Weights of a small contrastive audio-text model: text encoder activation silu.
Rows from block 4 of the audio encoder of a small contrastive audio-text model, named by matrix and row number. Rows with one number belong to one neuron. Each number is 128 + 24 x the weight over its row's rms, rounded and kept within 0 to 255. All counts start at 0. Numbers have three digits each.
After each neuron's rows are labels from the 100 clips, of 14848, where the neuron reaches its highest value: "top examples" is what is common among them; "lies over" is the class under the peak. Only what is clearly more common there than usual is listed. The data: synthesized solo parts of chorales (CocoChorales).
# fc1: MLP up (encoder.blocks.4.mlp.fc1.weight, 384x192), inputs 0-191
# fc2: MLP down (encoder.blocks.4.mlp.fc2.weight, 192x384, transposed), outputs 0-191

fc1.35:098112120110121133105104114116137157108144142125138116120164152137114112098145107139152194173119138121128118140193114149123144103178133148143094149109121129137128130130144132098139173118104191149087124125148151144137129129093138109091133084112179119099138107143142117113180152136122156128148102156115138130141136127127099115130121120145124132144100111096098136160130178129114122126105127144090112139141072176088099118119079119164156144119117084140119158160142137102137109145177121076113133131138105088085138098091111105116083163080152103125142138130104108117110165121124151165
fc2.35:148088142130122124140150141120149136150158179159078114163113142126100125178160106119124149157104123135111124138135161122116141093139120129105115101127148134094078127136122080147130115144123149129154151154157167104160125159133108109100132109123170164139115091125121115118162150149107150147122123135162116152131155156123138149137121131128118117161154096138139109142108144087124075088137146164088159184109100147144109127112111119155109087110154139127122092168108152149150193139092122114118121123124086121109109126108105156143099194108094136089123106111123093127150124068109114084
top examples: note F#4; clarinet; note G#4; instrument: violin
lies over: F#4

fc1.351:119137113104115188133101148138140144169146158122126131092125132133151117122163136131106129142119126156114137129069098140110134121143115091101113125138141161160138109139069128165097120144083083123137129110148140070136116123128144106111119149135150168090133126114136122128116161150159113134102130185084150074142159156113140118165127116110126155123169110140118149125110109112155132101150115117130137110117130138114120127123167178129100093136133121113095132135132140152129161132158076081133137066125102110149100137080120125050118098122135164124137121109129089143146124117132066076
fc2.351:122107144150126092133120128094141141103140125156152144109112137105148109154159142080134137131055106144150160147127150123134128145103136118137150149156167103148126113111113115108151147091132166147193134144132104175107138160143149107138119129162163112127154157158081128107106153181128144087134152136110150165129154116111138127097138101139105116127180149132129137161086133151157156115123126126104082134108164127114126124106141147153137115103117163124188114131118121154154152122118105145111111117122167133172113129073166115112190079132130111143144128155136124127174159154115175099
top examples: note E3; bassoon; note G#3; note A3
lies over: E3

fc1.299:098109127146160108138104105158123148142130158104113140139136124107127150125206120140135131131152158123121110094100146129146139103121118098167120168128116129101143138163099103110122082143102155092118186082069138140117095112163127123112102080125139127144140059120140113119096190133112122126150118123150128157125121145159138102137119148117111135114108164135140159168139080130118126119136097105125129087135101106101146106138127144107099172122088137153113149178152128094117123078193135127110100096151134145119060163129139098100129116124121109142140143121152113126135092124108123126
fc2.299:132120113136136061142109125117116111121133141140068139098134113115115138119148132133145159106136116120142105124117129164132146125150133138177095141141145154091120137128142126134126126129135143117128174123128094129109140135177125160153169143102142169137111097120105129160144133112126090084142071093154113162122118111140118095160097129130081095150100134135133111118129113051150133119103107093130143160131099129146132144125100112154114122068101163157128148127146130126118144138127156147145100085095144137132118155151165112107181113136080084094131094174066117155128094151176146148
top examples: note A#4; note B4; note C5; oboe
lies over: silence; A#4

fc1.348:160143130121106112148103111140136115159159142126111154156147158129148155101148100140120073146115129115119120163102136151114120118122100142177116140109111085119144088124110130111128132109097107136105130124181133119107142132145112124115099064108106095173184129122133171093130096129129137140087132152127142206151138136163170126125110142121101116113150096153104123163121125147134107105107121121151109113142156133159139147127124108082129072116161138101104082122107138108112141130174145137126141116123135142101067135082126110125119086108161175155105185125119129163089118123092123141
fc2.348:159105127093150111095110131104131127106097094128110113115150106173122105171150144122197075132156168147148118125127149160160148131136116124166091098134106105133129086146144146094161094149107115106139114080091131103129133136142116175166096118112126099128119135133148107119149144120106116125170121183092174147127100112143114151152096113151109109176078138149086116174132154125136163122129132127109128131138148108131126153138111108147100142108124079129116137113159149112131138095092144147155134164110113125159151135150138119174143119194102124130109173156092132151140128113148123100
top examples: note A#4; note C5; note G#4; horn
lies over: silence

fc1.328:126147127077151153112139118114116161095120182123137153134071106117124127151130115132117113151114124169100077149170089145112179173127119149146084116092125128108115174113129163152111150116094138128123109148144134136160096137098098138137144099120129124145141110099108124154177091152128115139127129127143149122179106111133150162144152146093162072124116123150087115120142149156120097139109127091129126128144149151124114119098101130172124125159049137089129105145167109148094120151160151129107157120118085092141121124123126143101118118146110074110117110159177133128148135132118155150
fc2.328:125128131123112124115106135115080149152143147124133157152128126107099117137123149158129133151120190098175148151093123057116152163131127149131138117126138128178106075109140156157106113084112130114167129136107104123214145122050126200138106099129146115163154135129139101117120131185076122131135130116142103133138123141090127151081132101095102129124107122099133088145162136149145114132104139127158098126137105146110178130120146139103110131168129142145125080124100156126134122119147108111107122115084146091143158127125099118106130110114113105134138149120133147097102145124129106119
top examples: note F#4; note E4
lies over: silence

fc1.193:121160122117139141152078149087104152153149169144134123172127137134130178115126113089113131180143093116110118107154126143138155101099128163138102142098121107117126136143101136164117179099114124132129156126147112130145117090110146137137141127120150145123133137145159117138166123192145154139070137119165111125091150144104116161118127165116089165127154128141182131139169117126112087134147100098105119117103137123139166131110131139098101120093121130111152134124121154104144181088105165101154128113130097172118202171121121153135090116111125165145106158120109132120162100134160118167
fc2.193:173146118200123094131157135115140138145094090118098138147176085143130108108136147099143130129150132109147054114145099079112085083126122156096114089162146141147087134100113129122151103126121099118113121121153089144120146143085190136089124108124135137147136102112133130077126130116158127156132106098150105181116138128106118061163108138146162128157130101115115087144142176118113141152131139140099159134100098146131127105134140132120108125140098119119132124120082133133126162138093127092138140145120141147116136144130158113089104115118094129093136182121147126131100150087130134130
top examples: note F#4; viola; note G#4; instrument: violin
lies over: F#4