Rows from block 5 of the audio encoder of a small contrastive audio-text model, named by matrix and row number. Rows with one number belong to one neuron. Each number is 128 + 32 x the weight over its row's rms, rounded and kept within 0 to 255. All counts start at 0. Numbers have three digits each.
Before each neuron's rows are labels from the 100 clips, of 14848, where the neuron reaches its highest value: "strongest on" is what is common among them. Only what is clearly more common there than usual is listed. The data: synthesized solo parts of chorales (CocoChorales). In brackets: how many of the 100.
# fc1: MLP up (encoder.blocks.5.mlp.fc1.weight, 384x192), inputs 0-191
# fc2: MLP down (encoder.blocks.5.mlp.fc2.weight, 192x384, transposed), outputs 0-191

strongest on: note F#3 (97); tuba (55); note E3 (39); note G#3 (38)
fc1.80:134123110108093095125155113092109191093091119140069103109158153111116125065117120146114101118122170150081142144169218221094117099127123138111166155054119095118168137110076134167152118146103139138141164184159144148177109135093125107105152122051115200157075132125119097093167140104157125161092109204077130163177168162136107102124118098146132118147090073168133083150158144122087137128135146146090116110099105164146101133140104116109167027102143114151074097173112161110140074144127136091111184121126118169125114163094101139163181057118072112120156152178073130105101122133094150158
fc2.80:142128110133130118110134159112154125090132130157069103124144173164151126102217166153145135097167154099107157204131136143114113150096099131099123097095161084096091201129095074153165136160099154107184130204154119165126141144131153133159093217118113208155102134130090118081097136106159102155136119123047123151104087166064110110184142123194126186094113136145101102121093126106126129125122146077115092127112112158139149144125043087137155074065095104104175118177175140137191122155122141122165155135157138155116154118085151118230152138131065092150156134119089114132125138143149112142

strongest on: note F#3 (98); note G#3 (69); cello (50)
fc1.306:130132169157104145093164111071096152146143168060109192064142193119105116139147118148118084137118123137048142089168112146120122146119120138148140114065103129133124150133084143063136123155194139112150111110162184149140125122142125118120149172105175096147088122120127171089184066129158177082136133118075134130160106140143145100147152089211098137197101090169113101147121125198120163123121133132140118137130116104108106125113109138178151084084123151122088065118155113021136134132153107118126156188118074205177137093151089173122192161091124150119106207121135139130082082139154144133
fc2.306:175059151129103117175163127093145153053163117102105153057097167136165140113152130126132146105149153120128146194185156135130136124129128154184063178102159163111134142144150095104155138040086185115168065163172193121097128162169171095116136140118099151141116119148085120183174153100108130158204049113137094121103152143096151141100145155210131153133125148158094173158164108085036104104121148136138120095122144161086131117120126131156124073116150117093098080119110150159150171160153107125112099123107137142109176148115137098145151177059097112157142168163122093114104100129070104117

strongest on: note D#4 (76); trombone (54); note D4 (47)
fc1.193:130113095087119123153103126163168139154149157127117136168169138122208157128144145106117115189183162156151131134092170139113153082091133133184103139175122092118089184118144167104133176175148114087148187095133116072095158123094139091155104137101110073116098197083071122118162144048083114136087111105141126069117159102133090068132114157131120128128165086127111117057112146159136162142120135131142152201156121126185112084071095129117091189124132136158143089180141124122109130088120197113180153032092142129098139113131132117166152050106092106105146119121067071143126133146163092144
fc2.193:160088107158111152138119177122163141138108162168120095094165147167181084104094186136091149130152087110160061162085103156120134147085098148163122098090129161155146110115170142131112188102092130098184151120134082091166118105103140115138151165096195088099087159125092171168097129146155146161118103127188130126092142128091138063101107134126120178142021144150130154154107125149155114122154148057113142099229144124168115099138135163112082125133101101139110103124124104127125128103189059140143086046134163150113072134165127148157190157137107134120148075114162200174098170159131109141

strongest on: note D#4 (71); note F4 (62); note D4 (40); note C#4 (32)
fc1.40:161113150102125131175097106130144102112155086142171120113151098148133088126135110123146157124112163127121075118117128133122187117099132121167127123120144151110108143126138163082117145143201107139133105128158171132167116106144102106127018136151161081081157119167122129132089047169184126098156100147137147173162120115137122163144153097150182122129143097152155145102098185167078087112155124183159130149184108065155066096126108091137167196153177123093182104122137090089129146062083157061126106121139173150121140085065085101103123138115111108122100135087153231162096064128085197141
fc2.40:192105115134052192119131143139060083179113222130122204073149122157131159097062152092163087084160125123139139108119118153106156141141090164093146097173110060123121132132080148148108148183147164151156106173150105085164144098096132092117159140092148160104115114126111114155127129087141169143134098125160129114117119162172161155133126191155195089098092131128127135110080144138167141162114123168143112149137108123123161180191057224122101133098192119114077110115116104151164129148096092103135130059136131128164050136137108146123140176142134090101188100102148132166113123129141112087

strongest on: note F#3 (66); note G#3 (49); note B3 (43); note A#3 (37)
fc1.15:097131162130150212108148132183206151169145113110165168151119138092118085134114137125177105102112117101097167161153159153076130146123099188109170124063116109161188138119095138118170108126098151073112159125178153157135159164096102138181097117087110176097194162155136172127108110108124111108119119156117119091118078125183126144105146103184136104188143075116106074115125130079104183124115113120102138171109047125118164077115098080151100146114131133076154137062057137088130125108196121168065135118136170132108117140100179117178112067057146139174133142156116150131124176126153135161
fc2.15:160105138179105128135134110091125142101127086074133165194146156095149140104087120172118102179056165135134198166079185209112139131134125165116109127119195074137153131160073144094101161133048134064120177179112149152159193146111165098117086179139091105155106160127148093080129151103137179086124171124093073090112131134095078119112061119144178151129121178137148037121110144136139090128148184122162122138084113147129108143177119174109163110133131092188153139125154131133116139109128081110127112090184121048141129139130144161106096135157103104097117097076131134128121081141140144157

strongest on: note D#5 (66); note F5 (48); flute (44); note F#5 (35)
fc1.251:123132114184153135094127117123149135093133191166139104112156183237182126181093121117078157174107139113156136115130178136152146104138153136151142085144136164142128144102148143075180131134149161147113175131216170166110120138082174112135098107165170085137143113116132114137156159051125092142106120143145156102166135101144098053082159172164152153102210143096137079132166081088114097149087145108164126142126134112137130112052122169121167147081109103089158123107078147107094053083151169114161117153151141144092128085087153086118130115152169117164142113169104098169059161078152122136
fc2.251:101114135158161160141080110132111173144154120168092139113097182190078112138125172117138187102160132142141134154138111194101153210125167162140126159145110118130173052124099137129112099110089130196107063124185085086157167117153144054155128121138130122099084117128099068105113102147177171186138129135163084119103105112171123089117125125161150113145132110152102113119115111210105179095196137133129153088070180130104157199141137124089135087186175130146081105143137176139131172115094105176124127115136185097068098161108156157150098107067143160183145107132109113166151156131124153164

strongest on: note D#5 (100); flute (69); note F5 (62); note C#5 (37)
fc1.169:099154139166152128136130121122088114136106146160131133093099143135135131117094133100121162135077143077122118117184102153161112101196140126142179146124112018177130166120091143179157080119188098120197123149138149090131171141070144140112162128120119152115222046115127148103165086122086133153083167116096145069174131147165052147107161079131116149116100197175148158187114145120119112172110129154156141190168154167128154123143098121163080084111118115124162152148126123145117122143153146129152157093158175154163121125116115097151040077149099168155180121076107104070094114095131120171
fc2.169:125005126094125213162097083129134100072136121120157137118163111114109158162177131124102127105140130104124198213172101121142149117171145193109142088139174140150129162101070110115155090151165126136120126083188148131124146125115100104099099128132131093123142070123117132132112139157082114134132140094077118105130172165124061113156140145131080135117076115164125102145111109189131069165115125100124133205189130141068144089147129110104131107094070158116107130199101152125081131108193125175093159116119128148088091165111155094135040158129110165158151136096130109069129114137132177166

strongest on: note D#4 (86); viola (75); note F4 (68)
fc1.150:132074169154096192106140171157206122087164141144143089141137154083069089089168126104092080143093160147145086239075109126083136107088117141139211121213161119098154193133131145131173109139123139150148139132138183160113126085076103168127125184134184125086114127129157149085153146121095129153105156140115143105144110164112088160109106137111122126139128162188176151025129169158130069112119117150132098175163130150109113141137105145143113094170127126120133030145136079143137107065105152119112115137121130119131156125143087136085163121118100124131151106123142164103123077191124088131
fc2.150:131135168162118149125161127115117112084128170141165114161139161137114147185125139108126156118113131164203117121107084103201134149118147148110143045138108117138136132157144153184153186151182125137089123092133052072150102059087138075085147121134140128086146072157139134166118140120141170152207087164160123074155127108115105112151128111143115211175089185139196116055138129091124178155119153106098142122153153152119056130135125131118031121129114096133193131168168108122108154149122105113166157081100125115166098149093117096128127144103106115210163113138106114127112128169138065179

strongest on: note F#3 (74); note B3 (64); bassoon (54); note E3 (42)
fc1.186:129184157167080096116120067134062128146100116129112138113156082171143095158170143173118100158053100125121172132109083153127064111198102107118142168120140081098175210083079112135132051182113125160154126167141177170169135191118142136041150083147150192134114100134188140122199149109127087179106089141153148132114140127155163129135100089154116143118099142074117151124095122157157172121142131078119153114138141127074081168118130123109126178097145156081079197132117137103138116101141184064103128141139128203140113146130107170097165122098109141122144106163108137116155137150162151142
fc2.186:170153085076117108120110102149127111138203143096123147059145067159106102105132154109124087126088174161091187113146139132136152132144091133125167142093157106149146162121138083109125129173102136120118167128106128106104140177122130100131087109129090107170116127076129132099159124169124058119030100124121135108191150081101203086130060144067126155139126113160134132082115114130100119103093178124123161102144156159143070122121079107146141141106119087118147098155172151106122097141106069094096127197132206082142177162235110098127126082127131072162123147139101121137142047158122184135

strongest on: note D#5 (100); note C#5 (52); violin (41); note F5 (32)
fc1.119:142091124135104116146147139124127079107103150134144087152104134132118126144117103153130139117088121107115134155121163114094150061118187185159103132129119080148162168125068068147128142132141186091121118149210120109167165169185125123096119149147138153093188126138105150165135133094133091112134103113112113092061174097175152196169123047186125180129168192066054116099073197127094135182100149088109165138132180139121148103137105169151147117160089144090176154138098156077097142181124159156091120135126120132123175150118107115145130131134140142126111125113077120113020221115123143127
fc2.119:124109098158137129175076140121111109143117133126248127109090107119143079155115145118173121130118171124132178139161103178137108154124185143097101109139164111100115203111049125121148103117124129119159142112176078125119121116135141138179084240151111105108119124131162068142200125121104132140138104117121163097121174100195150152127104117147105122140155087167113125149088128127136070211100095077102155149161129139121102120128116111107139143187064158102106129210119184133141162116123144115095157133082120147110128153065150082161078135073179203133109121116060082116127161101140115136

strongest on: note D#4 (69); viola (57); note F4 (28)
fc1.261:102152130075100121073136149097110129096117148137149084119169098122117135087106129180082132118145150186103091086098035126138129127123124114189185146100118123169125111179160115156138194061048151098149149107129131131099143082110097162127102133158138141121145028103134099099125126116138162104147166125108141111064086126120127147109130169100079128195087137097154141119099144121066136143142139119172109108127140164129117109140076183094085127055121096111133132161127184115102227095036149168163127195095165102134131147156117154119119130109143103109089133078090073148134116095141171149
fc2.261:089142170058166121151133152075111075149125136136085083158114119150157130137133205166085126173144103151128085127114089078152139123157113094100160106158113174156136114121068068122188153155121123132202170090145123121122169104114098165135112090155115121170134131124144163121156208153153181120149126144134134195144112163143148081112124130087143183161090124188123085111096140115132103153135098059143134152107098118141041166189083144151126113074158033120074116072137165153136138130141110121161073092041101101119139131073150116116144104143172136106133186118149101134114120137103094126

strongest on: note D#4 (100); note F4 (68); viola (56)
fc1.377:114097136147057156103106159155106102142092158149089102091116184074068092128150142108163079160138151122183098177088109113171155104080125146126184072175074050139106140145109118119136111130152165106138101132114173074125143052110157124158096145119123140120105172079159103147207127097160109164073066133138087098084140162115126133125090120220167121115111141095145138102131164077101121167155116123103158112193132117176095074112138134103130079185126090172119078142130122119084142108112166069115158130133119120106090118124080142085107183120103114114112100104048141110083125135079114135
fc2.377:152066115123181136169165129118128097162141136146142133145117168114113213140116168021110106130127095156154078177163076174149144114073119169151109026123114100099107127135063109077221127162138102157116121124123110071101135135146122134185130201115115152085117121128103083129143083116165106126118156146159118138147094149158138075083154129122141140126120066171123086120080141128148121129122131081115122157095150127104132124200122088122135135146109127184091085147152102120125218076160132118106176094084088114155174121110121144075166156120115149116107070121124153110115141208127100145

strongest on: note F#3 (88); note G#3 (74); bassoon (54)
fc1.142:067172169183129073179154137131110159123168141155183164101108154136096112085135100085155092138140160152154157128091145170074173158160063137101101109059062111135098142100142161180135163114112180154165149115194169198103106178126140199128117149114105139161076144138150186144100127111135149133156102099088135149169125128121144079141109124143142145118104143156092036101144132136101122123145123151146108130162155143146149156063037124134169137107159143086158135114146107088161145131080141182142126148078078146070127101066121162112186088107171169140082125149171146157145098139136098130
fc2.142:157116109123146156129148099090191130101137091163120126078093151165116135164127144154147090083142171135109160156105176162113138094088152150076127142111114147173149163162100136134113109128104142067120113130127125129151120187111095141133163140128156157204135112111151114117105046099123103074129040104097085126079149122114155132138033139131080120087143098168130089127147166136114180103189147161093079103099067158113141231148140136179144100106123089140144097130126126188107151144104181165140083172110116172153143158025115109091128112108142140123157170132078113142133077136076128189

strongest on: note D#5 (99); note C#5 (92); violin (55)
fc1.355:090089149106187190142125197133136127135157120100128139129138140125146141101162194143159154082164140061125182133159126148166118161179088098126116128137198090125153180134143130118102139136121089105108092159154145079148199114178122200127108158095096086153113121139108124155110113079147224119118089118130169055117175160072148108155170158118143156103116150087144126114073151130120067134123114123157129213102102104164126144189076120150125108146098093139163164155162087149149121098080142136135121091189109121114152043150131125114121120157165149145182144105182141128070138138201154131
fc2.355:159062099074160131112159113157166165171176149150117132122129150137108102116180155134138123091107131108096159112120113076215071128137129154164159116102082108147154143072136132114167112075138106149191146098190157130121134103128184124065073140139131159098106111108065130178157149110108138103122067147103188148115130121116165163122133131158146117130119118121140141114121117141167146129113126110176106203139109199120135113113143129157063083121118172159085200116145110130108116126107232120148085121049193131163141145121171133106147145148131133162154103164133049041150079088118147155

strongest on: note D#4 (76); note D4 (35); viola (34); note F4 (34)
fc1.233:123144131140125119153105145072084101138119180138113136110147130092161105141125112102161097158145195148203100107127072128102118085106087094166148070180155043132148118101152109128198144154101091115153113114163198060135132064043175150142112152145142136110148169136141115131146137102158101134111113150191130121143112141135073123124092138108125161106077134103175073111127189210156104137076112209105195149149127128136105098030140132133095119169126119126169090121108128122098155096126112132174115162137112123131188126096106134110115151126108146105144108199119134073123126168121179191
fc2.233:134155172123117124130113134152124107175170162124179055110166151096129144150094151106070106154103118102163137221145160087133120094143112168088134096118107114103149194125148173106060135141179121129114109110162133114132108079119091118131132142130150105112088154137087150145152156102141138104147139104160125163138127151140122057096080113136191226119148138152112191108075138085147094143026170156090128151144174143177115107155160161124138075106136096148103103164118157128140166165178151123172135104099162056137117200133121096086118145118129091155139101101135116113132088122152014087